config.toml
dataset = "microscope photos of single blood and bone marrow cells"
image_size = 32
horizontal_flip = true
cond_dropout = 0.2
head_dim = 48
patch_size = [4, 4]
layers = 6
width = 256
muon_scale = "match_rms_adamw"
lr = 0.0048
momentum = 0.95
adamw_lr_other_params = 0.0017
lr_schedule = "linear"
weight_decay = 0.1
Rows from block 3 of a small class-conditioned image flow-matching model, named by matrix and row number. Rows with one number belong to one neuron. Each number is 50 + 15 x the weight over its row's rms, rounded and kept within 0 to 99. All counts start at 0.
After each neuron's rows are labels from the 100 images, of 14848 (inputs lightly noised), where the neuron reaches its highest value: "strongest on" is what is common among them. Only what is clearly more common there than usual is listed. The data: microscope photos of single blood and bone marrow cells. In brackets: how many of the 100.
# fc1: MLP up (model.blocks.3.mlp.fc1.weight, 1024x256), inputs 0-127
# fc2: MLP down (model.blocks.3.mlp.fc2.weight, 256x1024, transposed), outputs 0-127

fc1.482:48 43 62 49 70 62 49 62 48 64 47 23 35 48 47 56 35 63 54 40 51 50 48 45 58 52 47 40 51 43 35 51 59 50 61 61 56 38 57 50 54 54 29 72 71 62 24 32 41 49 17 67 55 43 76 37 21 28 58 56 58 78 33 63 57 37 49 39 60 58 52 86 48 43 63 79 73 46 49 55 55 11 54 57 83 49 69 45 64 53 52 70 59 22 59 64 50 42 75 42 52 36 43 30 43 62 52 38 53 34 47 52 43 71 57 55 30 67 39 83 91 54 49 51 55 50 30 56
fc2.482:50 50 41 75 42 51 49 56 58 55 47 52 78 74 25 34 40 44 56 49 59 63 47 64 61 43 45 60 53 63 55 53 18 31 23 45 49 12 47 47 76 67 39 05 47 45 69 28 46 49 74 67 61 23 54 70 29 49 18 54 41 39 72 48 43 63 40 41 49 41 34 49 62 32 54 53 77 14 36 47 43 65 33 58 45 63 56 70 45 56 74 48 20 41 50 38 45 57 27 53 44 27 53 40 82 43 52 32 36 54 32 43 67 60 64 49 32 49 70 47 09 43 52 21 29 54 32 23
strongest on: cell type: artefact (35)

fc1.498:50 44 47 38 55 28 49 54 38 46 66 40 31 39 44 54 72 13 48 33 52 39 57 43 34 40 40 36 54 43 30 53 59 51 71 81 23 40 63 52 56 40 60 20 54 55 54 53 62 44 72 42 32 97 31 56 60 69 54 64 44 63 40 48 68 38 54 51 23 22 39 53 49 61 76 44 44 41 44 50 56 23 49 54 54 62 37 73 51 32 36 49 28 74 70 44 35 31 49 41 40 57 52 61 70 43 46 39 90 71 50 61 53 76 15 61 66 62 37 25 53 43 43 66 40 23 51 26
fc2.498:43 47 59 64 58 52 50 50 48 58 34 39 91 54 67 43 50 44 58 47 54 44 40 44 78 57 13 08 52 48 64 50 44 58 51 71 55 56 57 42 55 39 57 47 26 46 29 52 67 53 64 57 78 42 75 60 56 24 34 76 60 81 46 43 26 50 39 68 58 59 44 30 35 52 41 44 63 52 51 46 51 53 69 50 49 62 46 33 45 63 23 48 30 26 44 50 74 31 38 56 41 61 33 46 37 41 51 56 64 58 55 46 54 72 27 54 47 25 49 61 33 61 44 36 43 39 41 29
strongest on: cell type: segmented neutrophil (51)

fc1.559:65 45 58 39 50 34 04 42 42 41 48 51 66 64 41 71 65 58 58 52 61 37 46 40 63 43 48 34 45 53 81 45 26 61 50 65 10 66 46 25 65 51 27 44 73 41 47 67 37 37 38 55 42 81 27 75 53 34 04 48 52 45 49 30 47 41 31 38 69 32 33 40 56 35 39 57 35 51 36 51 60 53 43 37 58 27 59 57 51 19 50 39 56 51 43 60 48 22 42 89 51 33 43 49 58 21 41 73 70 53 51 69 42 52 39 57 59 34 63 58 40 47 50 69 34 60 54 52
fc2.559:10 50 39 43 54 31 75 50 46 36 57 75 47 26 46 11 60 62 53 50 35 49 42 62 52 39 48 55 42 45 37 56 54 54 28 54 15 73 52 56 24 40 50 57 51 61 33 44 69 57 49 49 34 94 38 48 44 52 76 65 48 47 52 40 47 75 52 49 55 79 58 61 60 58 14 60 51 55 45 52 51 59 56 40 47 48 50 41 55 70 58 87 40 53 66 49 43 95 45 29 57 42 41 40 41 54 45 77 84 56 51 30 78 50 50 59 29 51 51 48 52 42 39 80 16 51 39 50
strongest on: smear: peripheral blood (78)

fc1.385:36 53 53 37 74 19 58 44 59 45 48 63 46 31 49 48 14 64 52 61 35 47 57 52 33 49 59 35 56 53 44 41 46 56 45 06 59 42 53 42 54 72 49 11 14 48 97 37 44 63 36 44 46 66 29 41 40 67 51 28 57 33 39 56 44 26 81 56 63 34 49 35 47 36 44 57 43 35 61 52 44 67 53 52 41 37 41 62 56 58 39 00 34 38 45 45 48 37 49 52 48 36 46 61 52 51 42 61 45 49 58 61 48 34 41 30 52 45 74 32 48 43 33 50 42 45 58 85
fc2.385:21 51 52 33 35 38 46 50 61 53 64 52 87 51 49 47 37 71 52 80 65 55 54 51 56 37 62 29 63 13 79 48 19 47 52 55 41 60 65 33 51 53 84 54 13 51 55 35 68 39 31 46 27 25 50 46 63 58 46 53 44 34 39 57 96 51 72 52 56 74 66 29 72 50 37 63 53 55 77 44 48 65 60 64 51 59 72 59 53 56 52 51 56 18 66 61 29 62 61 52 57 47 56 66 21 53 56 64 56 30 52 44 53 79 43 81 69 41 92 34 45 61 44 67 54 41 55 67
strongest on: cell type: artefact (77)

fc1.28:76 34 17 56 37 77 68 36 43 57 63 60 48 54 46 50 75 51 67 29 52 40 38 27 31 57 11 66 60 30 53 47 36 29 42 48 53 51 37 38 43 38 48 70 56 44 30 52 61 66 24 53 54 57 44 68 60 54 61 53 60 36 57 49 50 60 67 45 43 47 11 70 63 57 52 54 56 52 55 54 32 49 54 29 50 78 40 48 35 32 23 70 60 44 85 48 22 47 93 60 44 55 61 48 35 28 52 52 23 53 29 24 68 49 59 48 32 50 70 61 49 59 40 50 47 53 57 91
fc2.28:14 54 33 28 42 53 20 33 37 65 58 50 57 54 61 62 83 36 56 71 71 40 52 62 60 48 13 79 23 60 51 40 38 42 56 40 41 48 49 61 64 29 37 46 33 60 39 62 31 38 36 39 37 66 47 52 42 39 27 42 41 75 67 52 66 57 44 33 36 52 72 52 57 81 69 43 48 52 76 44 63 40 78 46 46 51 53 70 56 71 99 59 47 33 16 54 50 53 48 25 63 85 50 39 47 65 58 63 14 48 41 65 64 72 54 57 62 40 69 40 51 89 57 48 40 58 39 54
strongest on: cell type: erythroblast (54)

fc1.265:86 47 30 43 50 60 46 54 68 41 58 68 52 14 64 61 39 52 41 65 48 84 58 60 40 46 61 39 56 38 58 54 69 08 51 60 34 46 62 60 53 58 24 49 51 57 38 57 20 25 54 37 78 73 44 44 45 50 58 49 59 41 47 56 41 48 55 52 70 61 82 53 56 35 54 55 61 52 34 33 30 43 45 60 54 56 58 52 45 49 37 40 65 57 42 54 54 59 67 56 58 37 62 55 57 50 58 46 28 73 39 45 47 54 35 46 31 38 54 47 04 77 60 42 57 47 61 44
fc2.265:39 40 49 35 54 50 48 57 55 46 44 43 52 44 55 49 90 48 32 58 48 83 81 30 49 48 28 47 40 44 44 34 34 12 70 34 26 49 56 63 61 50 43 50 66 57 49 35 44 65 48 45 62 55 56 20 66 51 50 68 59 59 51 46 58 46 66 81 32 33 40 38 61 48 52 56 50 36 67 65 56 82 34 53 39 44 41 51 66 48 51 75 46 70 36 58 56 56 39 49 51 51 51 60 19 52 34 35 72 53 46 57 32 58 51 37 51 48 47 51 88 58 52 19 76 55 59 39
strongest on: smear: peripheral blood (84)

fc1.358:41 49 93 34 66 66 58 52 38 84 42 43 77 43 55 32 52 40 54 41 56 49 47 63 48 71 55 61 61 64 54 43 60 48 44 17 18 06 33 33 62 39 54 42 60 63 26 50 50 57 50 66 46 27 50 56 30 21 46 91 55 73 53 54 51 92 57 53 74 79 23 66 30 59 50 71 38 18 42 48 41 62 46 46 38 67 39 23 57 33 72 73 59 40 49 52 46 61 53 63 49 66 68 47 45 71 32 44 71 45 52 49 65 37 40 48 41 47 37 64 51 43 66 58 58 46 46 66
fc2.358:53 44 84 26 75 44 91 43 37 81 15 51 18 28 49 56 40 85 47 50 50 43 45 62 36 45 45 34 57 69 38 37 56 68 60 70 23 40 43 75 43 37 59 76 62 31 52 33 65 39 54 43 51 62 59 53 87 40 43 44 68 30 41 54 47 23 60 63 40 24 59 49 45 48 17 70 50 46 49 51 55 51 56 67 58 30 32 60 32 51 58 39 51 83 30 49 60 50 32 19 54 39 51 33 72 32 45 87 50 45 51 63 48 34 52 29 47 45 54 59 38 47 60 72 44 70 56 61
strongest on: cell type: artefact (35)

fc1.548:37 51 44 10 44 42 32 56 61 50 22 46 47 54 46 60 54 49 53 58 72 60 40 46 56 61 63 53 54 66 47 61 56 53 53 64 37 65 13 50 42 39 65 77 39 40 64 62 99 38 54 46 34 54 52 34 50 19 54 50 55 56 50 53 56 68 59 67 51 43 47 49 51 45 22 60 51 54 54 45 56 69 30 47 48 71 56 57 55 19 20 59 60 99 62 55 37 47 60 72 45 55 41 50 53 38 49 31 42 49 33 28 51 53 56 60 62 36 67 41 48 36 34 59 56 99 53 34
fc2.548:47 44 49 55 47 39 18 52 48 50 55 44 52 47 37 37 60 45 47 52 59 44 34 59 73 62 61 59 45 72 73 53 55 53 66 47 81 32 27 48 60 23 54 57 35 56 20 90 95 51 50 52 76 43 49 58 50 71 62 46 52 65 44 55 56 65 23 51 58 52 47 54 34 13 31 46 54 38 41 52 41 51 58 51 44 35 47 38 55 43 32 59 54 25 68 52 74 35 59 78 25 57 88 57 38 49 50 79 85 49 49 79 64 47 29 58 69 59 45 29 51 48 37 58 57 40 54 41
strongest on: cell type: promyelocyte (29)

fc1.249:70 55 48 40 52 00 37 30 67 63 51 48 53 59 41 55 50 33 45 47 55 46 59 55 72 39 57 40 63 29 42 73 43 34 28 47 49 42 79 53 49 55 28 48 76 21 35 53 45 38 23 55 42 48 37 52 21 55 82 53 70 12 47 51 50 52 51 62 57 44 58 41 41 61 72 81 61 47 48 54 45 43 60 38 46 39 51 29 51 33 48 32 58 39 64 66 32 40 50 52 51 45 40 27 40 56 62 45 67 40 56 27 71 57 51 47 68 33 25 49 34 53 50 66 69 32 51 55
fc2.249:39 68 81 67 65 53 42 67 60 52 51 64 64 63 67 47 54 43 67 75 40 40 48 53 35 56 48 32 34 54 27 50 39 80 48 30 15 12 57 56 72 58 61 17 53 40 45 58 42 55 28 57 54 54 48 55 63 40 71 44 66 55 31 33 55 05 48 65 50 51 54 49 21 68 47 69 53 31 35 51 29 76 76 25 49 55 37 62 43 41 55 50 56 84 54 34 76 61 59 31 41 50 44 42 49 55 26 51 69 37 59 54 42 43 28 37 54 65 47 54 26 86 46 61 36 80 36 27
strongest on: smear: peripheral blood (60); cell type: segmented neutrophil (48)

fc1.151:53 69 53 48 55 84 37 59 65 69 26 47 83 26 48 48 37 40 93 70 99 46 58 59 36 59 50 31 62 43 67 50 66 74 70 75 35 50 57 54 23 25 46 49 50 68 49 46 62 46 61 61 50 61 17 35 74 50 48 54 42 54 67 53 49 53 56 65 49 46 66 38 38 61 62 30 46 69 50 50 44 70 34 50 79 33 54 43 68 50 55 43 70 51 43 46 44 52 72 34 34 47 62 54 71 54 38 61 42 56 74 56 43 36 42 38 50 32 48 30 46 59 51 58 46 41 76 46
fc2.151:57 00 20 53 64 39 57 44 11 44 46 50 39 34 50 68 41 49 00 57 35 35 69 54 51 56 37 57 50 38 52 82 50 37 39 60 42 62 41 41 92 51 50 39 59 29 49 37 46 46 57 48 41 41 41 43 53 46 58 75 41 64 67 56 65 75 43 52 76 49 50 39 50 74 56 87 55 12 50 62 66 44 24 77 46 58 38 52 50 65 54 41 57 33 51 50 70 49 88 45 32 70 84 56 48 44 77 55 41 53 33 49 70 39 56 61 57 75 65 51 45 38 43 43 26 63 30 40
strongest on: cell type: segmented neutrophil (40)

fc1.374:42 49 56 66 69 48 38 53 38 77 34 47 46 41 78 57 81 22 61 78 35 32 39 27 87 97 55 38 42 60 52 57 43 62 46 52 52 40 50 31 59 51 53 43 62 65 34 64 40 49 67 50 41 45 53 49 58 61 46 46 22 47 57 67 47 41 52 51 62 59 39 44 45 47 34 47 43 80 49 60 49 54 20 35 33 42 29 45 50 51 45 38 81 57 38 35 55 72 48 54 24 66 50 66 39 51 41 46 47 42 74 40 33 42 54 50 63 54 52 85 91 76 53 77 67 61 70 31
fc2.374:62 57 23 51 53 28 58 52 51 72 44 77 20 51 50 44 46 29 56 35 53 45 00 61 61 65 65 55 42 40 53 75 58 47 58 29 48 45 50 49 64 71 46 50 23 33 69 41 48 42 50 62 60 57 68 49 74 48 60 82 28 33 45 39 50 64 70 49 45 53 58 65 83 66 26 56 50 56 74 50 45 85 54 27 50 52 54 66 52 38 27 56 52 47 64 41 41 40 66 58 62 43 39 68 48 56 48 41 83 68 60 35 60 24 40 59 40 23 34 27 24 55 52 45 31 52 52 37
strongest on: smear: peripheral blood (85)

fc1.613:69 54 68 63 50 47 51 64 45 56 27 39 43 43 25 77 78 53 24 47 72 47 00 74 34 49 44 64 42 34 55 54 50 50 74 45 65 58 76 62 61 53 63 60 34 49 37 38 49 46 57 50 36 67 46 55 60 43 55 52 32 16 45 48 56 66 48 59 40 32 37 62 59 73 35 52 48 73 46 53 54 44 75 36 34 37 55 00 56 57 46 53 57 66 55 54 66 66 44 48 47 35 47 57 54 58 27 33 32 53 59 61 78 49 78 55 56 59 72 56 56 28 50 46 47 59 63 23
fc2.613:44 54 50 46 58 46 51 44 50 60 49 37 86 41 74 30 57 49 77 50 39 77 71 70 61 67 52 50 62 60 53 54 40 49 35 32 39 61 27 47 51 36 51 45 52 62 61 30 39 52 56 71 40 66 35 37 50 37 16 67 78 69 49 71 48 45 42 69 50 55 40 42 52 58 57 68 60 49 54 41 36 43 27 69 48 80 60 99 33 52 66 47 61 69 70 52 70 35 37 50 65 23 57 45 42 53 72 47 52 27 44 44 37 52 70 53 45 35 47 50 61 43 60 58 61 76 45 46
strongest on: cell type: segmented neutrophil (57)

fc1.462:58 31 72 62 61 74 53 31 45 17 37 65 55 42 63 34 56 29 54 09 64 37 41 67 57 51 36 93 37 63 34 47 48 47 46 55 44 60 64 42 64 36 39 49 32 79 52 40 68 31 64 22 51 56 75 52 62 35 35 36 52 52 56 48 42 52 30 48 60 44 20 84 50 44 41 56 47 66 64 44 55 36 60 51 29 51 59 29 36 74 55 51 34 40 61 36 63 48 51 55 40 66 40 48 59 60 47 29 55 69 66 35 62 52 52 31 50 60 32 44 54 46 40 50 35 22 50 52
fc2.462:44 28 57 58 41 53 70 41 44 27 40 61 54 49 38 27 43 38 36 56 50 35 38 37 39 22 48 39 60 84 36 62 41 54 69 69 17 64 34 72 73 94 44 55 62 49 62 48 57 54 73 27 23 61 45 41 36 49 54 56 49 34 19 59 40 45 24 71 23 58 60 56 43 32 37 43 52 49 24 57 51 39 72 60 48 45 53 71 63 30 52 50 53 71 30 49 15 62 48 57 39 47 53 58 00 42 43 37 41 44 62 56 37 49 48 39 49 32 54 48 51 53 24 24 40 40 60 37
strongest on: cell type: erythroblast (64)

fc1.335:13 45 47 58 41 67 67 41 38 61 67 34 55 54 43 50 56 32 42 55 50 40 30 49 61 52 40 42 57 68 72 64 45 54 58 57 62 60 76 45 34 48 93 59 36 43 31 13 39 43 64 09 49 53 12 68 68 53 49 41 37 56 33 33 49 58 50 59 49 56 22 36 34 64 55 60 47 35 59 54 52 53 55 49 53 62 50 53 54 34 89 66 42 46 23 53 36 51 57 58 13 52 36 64 23 30 50 70 57 36 52 84 38 57 48 57 59 44 72 22 46 52 64 38 31 42 42 47
fc2.335:78 45 42 38 49 44 38 41 56 41 64 46 45 22 58 69 68 56 48 19 69 38 77 43 37 41 62 52 38 75 42 29 47 52 28 37 46 49 49 55 51 31 20 32 52 56 45 15 48 43 62 40 67 39 39 44 46 46 62 68 74 50 41 41 49 51 56 54 53 49 54 64 54 53 61 53 48 41 62 57 43 39 39 41 43 49 34 45 48 67 45 51 72 49 55 75 42 38 63 19 30 54 39 46 53 33 46 59 59 60 51 36 85 53 43 51 40 44 36 16 45 35 44 28 39 51 49 39
strongest on: cell type: promyelocyte (28)

fc1.233:81 64 46 50 45 41 43 31 63 48 20 53 50 70 57 34 80 72 64 63 50 53 43 60 83 50 57 56 35 61 34 63 61 48 42 79 60 65 54 42 27 57 75 55 64 31 70 40 58 54 44 12 50 51 53 55 44 32 42 06 48 37 64 52 48 43 50 16 33 52 38 28 62 54 39 50 50 46 66 45 48 74 39 38 47 69 49 45 49 40 43 37 62 36 28 66 58 41 65 84 47 32 44 49 37 35 40 42 58 49 36 72 50 47 41 52 41 53 75 51 54 64 63 63 66 55 72 56
fc2.233:76 41 49 22 49 31 55 45 36 50 16 48 38 16 39 19 79 42 36 49 50 54 67 44 25 46 58 39 12 52 53 62 44 43 48 79 47 61 35 62 62 36 36 32 61 71 51 31 69 47 54 63 70 80 50 52 53 36 42 53 49 78 57 49 55 73 72 31 53 42 35 44 53 31 45 48 55 47 75 49 46 49 55 38 56 32 53 41 50 72 53 08 67 67 73 63 61 48 46 46 59 28 60 48 47 44 51 80 48 62 64 22 50 43 68 34 65 37 39 47 65 69 25 64 65 67 40 52
strongest on: smear: peripheral blood (67)

fc1.239:24 54 42 46 51 64 41 54 42 47 44 41 48 51 49 69 55 60 48 69 38 58 23 34 59 35 64 52 52 16 74 20 73 45 57 60 60 28 64 49 44 60 48 42 48 42 40 54 56 67 27 47 45 40 63 34 56 25 58 49 27 54 47 65 46 51 64 56 32 59 56 55 63 77 61 56 47 30 52 45 40 70 52 62 51 66 42 26 46 71 79 20 66 56 43 20 26 41 54 50 23 40 44 60 57 52 59 33 49 28 30 61 50 30 62 60 60 60 30 45 42 47 74 23 76 47 49 53
fc2.239:56 50 40 68 50 59 59 50 47 42 30 62 64 42 64 78 73 76 41 38 73 70 66 42 28 67 42 51 33 85 18 41 31 45 56 32 63 40 34 41 60 71 78 61 35 71 69 49 50 37 94 60 29 40 48 48 35 51 40 56 39 32 53 44 53 49 29 60 33 37 36 45 35 92 82 28 49 53 59 65 54 39 41 38 55 37 42 75 61 52 15 43 44 59 19 54 49 69 40 57 13 45 38 60 57 49 51 22 56 36 41 44 39 42 50 49 43 43 16 20 77 73 32 38 57 50 53 47
strongest on: cell type: eosinophil (33)

fc1.744:56 64 99 32 46 65 51 37 45 43 70 55 63 33 44 51 48 49 59 54 51 42 46 41 32 26 48 65 38 25 41 71 67 53 60 39 48 54 29 50 76 34 65 45 50 45 77 63 51 61 61 56 52 59 22 63 33 54 58 74 49 55 42 50 48 56 39 34 39 48 12 46 40 50 40 74 43 70 71 34 38 44 18 27 37 28 47 29 46 69 38 77 45 42 36 35 68 63 72 46 30 54 76 49 19 63 59 66 55 38 39 54 65 50 23 59 11 51 33 48 43 63 53 43 46 65 56 65
fc2.744:42 42 01 51 48 52 49 78 44 50 19 50 59 68 48 53 71 84 44 51 72 72 59 48 51 34 44 50 37 33 54 37 30 45 41 38 60 37 40 45 46 47 54 52 27 85 53 57 56 47 50 24 34 74 32 55 62 33 45 58 62 62 38 46 30 72 59 35 75 38 29 41 57 64 59 57 76 40 69 29 41 55 46 77 57 70 24 31 44 43 56 26 57 45 31 52 58 44 54 30 79 53 47 41 48 67 48 59 33 49 62 43 55 68 53 49 63 27 51 59 34 63 62 55 64 61 38 57
strongest on: cell type: segmented neutrophil (46)

fc1.355:50 59 63 67 34 62 40 43 54 55 43 72 63 48 44 34 42 79 50 52 41 51 48 51 75 69 49 40 50 50 21 49 50 64 63 57 46 52 56 48 38 31 70 42 58 59 66 60 51 60 65 37 60 32 44 45 49 46 55 46 42 61 69 51 44 34 70 14 51 62 50 65 50 42 43 55 48 51 65 61 33 34 38 34 44 67 52 43 54 64 53 60 26 52 53 99 64 42 80 63 17 36 99 52 35 63 54 24 63 48 48 47 50 65 56 62 64 43 69 60 32 48 38 40 55 49 49 54
fc2.355:41 64 65 43 50 20 46 49 52 60 35 61 51 54 56 61 45 36 48 57 34 39 49 26 31 39 41 68 52 62 44 45 59 67 43 83 55 52 50 39 84 28 41 34 51 36 53 44 52 38 37 28 56 58 57 58 61 45 50 53 47 52 27 49 50 78 63 10 35 24 44 35 63 61 60 40 50 45 38 41 63 58 53 38 38 57 44 51 59 46 51 45 66 55 59 15 39 57 26 64 18 47 77 72 64 31 56 16 62 69 51 72 54 78 66 43 58 57 50 57 80 39 39 50 73 56 40 66
strongest on: cell type: promyelocyte (34)

fc1.438:44 45 48 51 56 61 61 36 41 69 55 14 52 49 33 43 69 50 33 27 57 35 69 34 64 46 66 33 50 73 53 45 61 48 50 37 38 33 49 28 50 58 70 55 41 35 54 65 72 49 42 51 51 48 78 47 20 49 47 83 28 85 37 46 59 42 49 54 10 41 39 33 56 59 49 62 36 51 50 49 47 52 55 55 56 43 85 39 51 41 67 50 29 99 75 61 05 22 55 43 43 49 54 37 37 32 40 69 70 60 45 56 70 94 23 56 36 45 49 69 51 37 45 60 52 28 50 53
fc2.438:64 51 53 57 59 53 43 43 44 31 46 92 35 53 44 78 48 18 55 44 08 41 38 43 80 45 42 48 63 64 31 45 73 47 67 48 81 46 62 53 40 32 86 43 15 57 51 24 40 61 72 54 55 71 40 34 87 32 57 33 49 51 62 39 75 37 51 60 76 19 35 44 46 49 46 44 49 18 72 52 61 44 65 51 31 43 55 76 51 57 50 49 43 21 55 51 51 48 32 66 58 22 30 48 31 40 45 35 35 63 48 53 62 32 42 54 20 54 68 35 52 41 67 53 64 49 34 58
strongest on: cell type: eosinophil (81); smear: peripheral blood (60)

fc1.5:35 68 50 35 34 43 41 57 48 36 53 01 53 79 40 50 68 41 47 41 44 55 46 49 63 38 79 59 64 68 51 40 79 51 45 33 41 46 73 04 45 54 33 33 42 59 63 58 63 47 48 41 44 43 41 62 51 59 54 60 35 57 34 47 54 57 36 62 33 56 31 45 41 50 31 54 42 34 67 52 53 24 55 47 64 29 81 54 57 56 35 39 69 51 50 58 57 40 39 40 50 36 67 49 35 38 43 76 56 59 53 45 58 45 33 68 39 24 69 61 41 50 70 38 40 57 68 38
fc2.5:44 66 56 53 63 47 43 55 60 58 29 28 65 74 31 42 35 48 55 43 63 56 32 48 37 56 66 37 19 41 48 65 34 60 53 14 14 62 38 99 69 65 42 55 34 31 34 52 55 58 58 16 57 49 52 53 48 81 48 63 64 43 38 41 47 48 50 65 64 27 59 60 48 67 41 78 59 53 28 51 42 56 31 50 54 49 48 56 42 51 50 29 52 70 36 35 34 58 35 63 65 59 77 56 30 58 45 84 58 61 68 26 38 56 53 50 58 58 28 52 46 52 43 31 55 44 54 45
strongest on: cell type: artefact (34)

fc1.712:48 50 47 94 29 59 64 44 56 54 40 47 49 44 31 51 75 47 63 39 58 42 57 40 24 79 48 46 52 37 80 39 50 81 53 38 46 64 64 54 49 58 56 27 37 88 39 66 53 26 36 33 40 46 43 40 57 44 62 55 59 31 55 49 38 55 57 43 62 43 40 68 55 72 52 67 53 52 43 36 58 68 50 44 42 34 46 55 44 45 69 50 45 05 43 53 54 72 69 62 33 57 43 80 64 50 44 43 59 44 49 55 75 77 38 37 59 39 37 43 43 46 38 43 70 39 60 42
fc2.712:52 36 43 28 50 49 50 59 51 42 54 70 48 54 47 13 91 60 48 54 25 43 44 39 48 41 70 80 79 43 47 47 59 57 49 29 70 51 67 11 34 07 52 68 57 47 71 78 27 52 62 49 53 33 52 39 32 70 10 53 51 54 70 50 72 64 67 42 49 53 64 35 85 48 50 42 41 46 37 37 62 22 57 55 38 72 68 49 33 64 48 65 53 24 69 64 63 34 57 40 74 31 42 49 33 46 49 33 68 37 53 58 39 45 53 37 43 42 74 36 60 30 18 16 54 28 39 55
strongest on: cell type: promyelocyte (25)

fc1.35:41 63 52 42 56 60 55 44 49 47 54 45 46 55 41 40 25 39 48 14 71 52 53 42 55 57 69 58 50 78 37 56 38 53 68 68 63 26 61 55 57 38 33 45 32 67 58 43 41 50 48 64 58 55 66 57 38 16 60 62 61 48 60 57 52 75 64 51 65 49 41 51 31 42 42 79 52 47 63 37 51 39 56 37 50 43 53 37 49 48 41 64 71 29 66 57 55 16 62 49 70 49 27 25 44 46 54 53 25 52 52 40 52 73 23 00 54 30 73 76 51 53 46 55 34 59 50 41
fc2.35:66 53 51 73 44 42 56 53 38 34 45 64 19 41 54 74 39 26 53 23 49 50 58 52 61 50 52 61 47 66 55 60 59 53 49 56 79 29 55 79 28 00 47 47 35 54 56 39 44 64 39 63 47 60 59 39 54 65 41 46 62 53 32 47 53 54 46 63 68 66 45 36 60 51 66 56 53 30 30 72 52 39 17 42 52 66 35 51 50 77 39 29 25 37 49 79 21 61 53 69 23 43 35 37 48 48 51 87 46 65 46 46 70 38 46 64 35 31 48 49 49 50 49 22 41 46 52 56
strongest on: cell type: artefact (50)

fc1.337:41 46 50 57 52 41 52 40 43 35 73 16 30 49 55 51 36 62 48 42 65 27 43 10 46 32 55 32 56 34 56 60 43 49 47 41 34 69 57 55 21 52 71 25 50 34 49 47 43 43 64 52 77 63 33 46 39 44 72 46 56 67 71 52 53 60 37 42 29 33 49 33 68 57 49 52 25 25 48 32 35 44 43 40 24 66 51 51 44 88 71 39 61 31 35 45 59 43 21 56 47 51 31 36 68 35 49 43 54 45 52 67 78 37 43 52 53 53 47 52 44 62 31 74 45 02 46 92
fc2.337:66 51 54 20 48 59 46 63 54 20 63 53 69 52 28 57 65 42 53 52 47 59 77 38 50 85 47 61 49 34 48 68 48 63 48 36 72 54 42 53 49 54 50 73 09 74 53 64 50 67 70 48 57 60 50 68 55 49 41 61 61 93 53 37 59 62 54 72 14 43 40 54 18 44 36 56 63 51 61 55 49 59 80 36 28 64 36 43 50 36 50 41 71 43 54 48 36 41 34 46 56 33 50 59 74 61 45 54 45 60 44 51 35 58 39 69 27 72 39 57 70 65 69 36 58 59 52 63
strongest on: cell type: segmented neutrophil (40)

fc1.45:33 59 51 53 63 52 68 50 56 55 48 69 52 50 50 42 12 42 49 53 49 40 74 42 57 54 57 54 53 79 64 41 51 67 60 26 56 48 19 49 58 60 47 56 19 76 59 56 35 49 36 38 46 32 58 62 75 54 50 46 59 50 41 59 45 69 52 45 78 59 47 69 45 62 34 60 52 36 63 66 52 66 48 56 48 55 67 28 58 12 42 22 77 47 35 69 50 56 55 51 46 33 37 53 38 57 54 56 62 49 51 20 41 57 31 57 33 06 52 40 57 73 49 18 65 50 44 61
fc2.45:32 52 63 48 63 31 53 58 51 50 50 52 29 45 55 67 35 68 41 48 40 56 46 44 46 42 50 30 62 41 31 38 54 51 47 57 56 49 46 49 44 35 83 59 53 60 44 62 78 58 41 45 40 46 65 35 39 76 46 09 51 27 53 50 51 36 44 31 66 39 51 33 36 33 48 52 51 27 76 51 43 53 44 53 54 76 61 63 27 80 39 20 30 46 74 28 24 44 66 68 55 49 38 60 34 45 61 77 46 49 55 95 75 62 42 67 75 42 62 53 47 70 52 30 64 51 59 36
strongest on: cell type: artefact (32)

fc1.130:45 33 55 49 57 83 62 39 46 56 60 33 37 55 48 49 57 45 57 12 88 41 35 52 35 46 43 16 47 45 59 54 72 62 68 57 55 51 28 38 74 37 47 38 46 26 25 30 50 21 59 60 31 68 38 30 48 47 22 54 58 88 55 48 40 58 43 46 52 39 50 56 25 67 46 69 55 49 46 48 55 23 41 56 30 56 94 28 71 59 50 37 77 72 63 51 46 45 70 27 75 65 54 48 13 39 47 45 63 56 46 32 59 45 34 47 57 64 41 51 40 57 39 37 25 49 43 52
fc2.130:47 51 42 49 52 29 53 63 44 46 43 38 50 25 79 59 48 45 53 58 44 65 47 49 52 51 34 53 50 62 50 49 51 55 00 27 68 66 55 55 49 31 75 61 53 80 75 51 50 68 03 85 52 77 73 53 59 34 99 22 43 39 51 60 54 24 52 30 45 66 30 44 59 81 82 40 67 86 49 40 47 60 53 60 33 47 56 63 43 33 39 52 49 70 22 60 50 61 81 44 74 42 54 74 34 42 50 46 41 55 57 60 46 54 40 53 77 48 50 42 44 48 70 40 50 51 51 56
strongest on: cell type: artefact (25)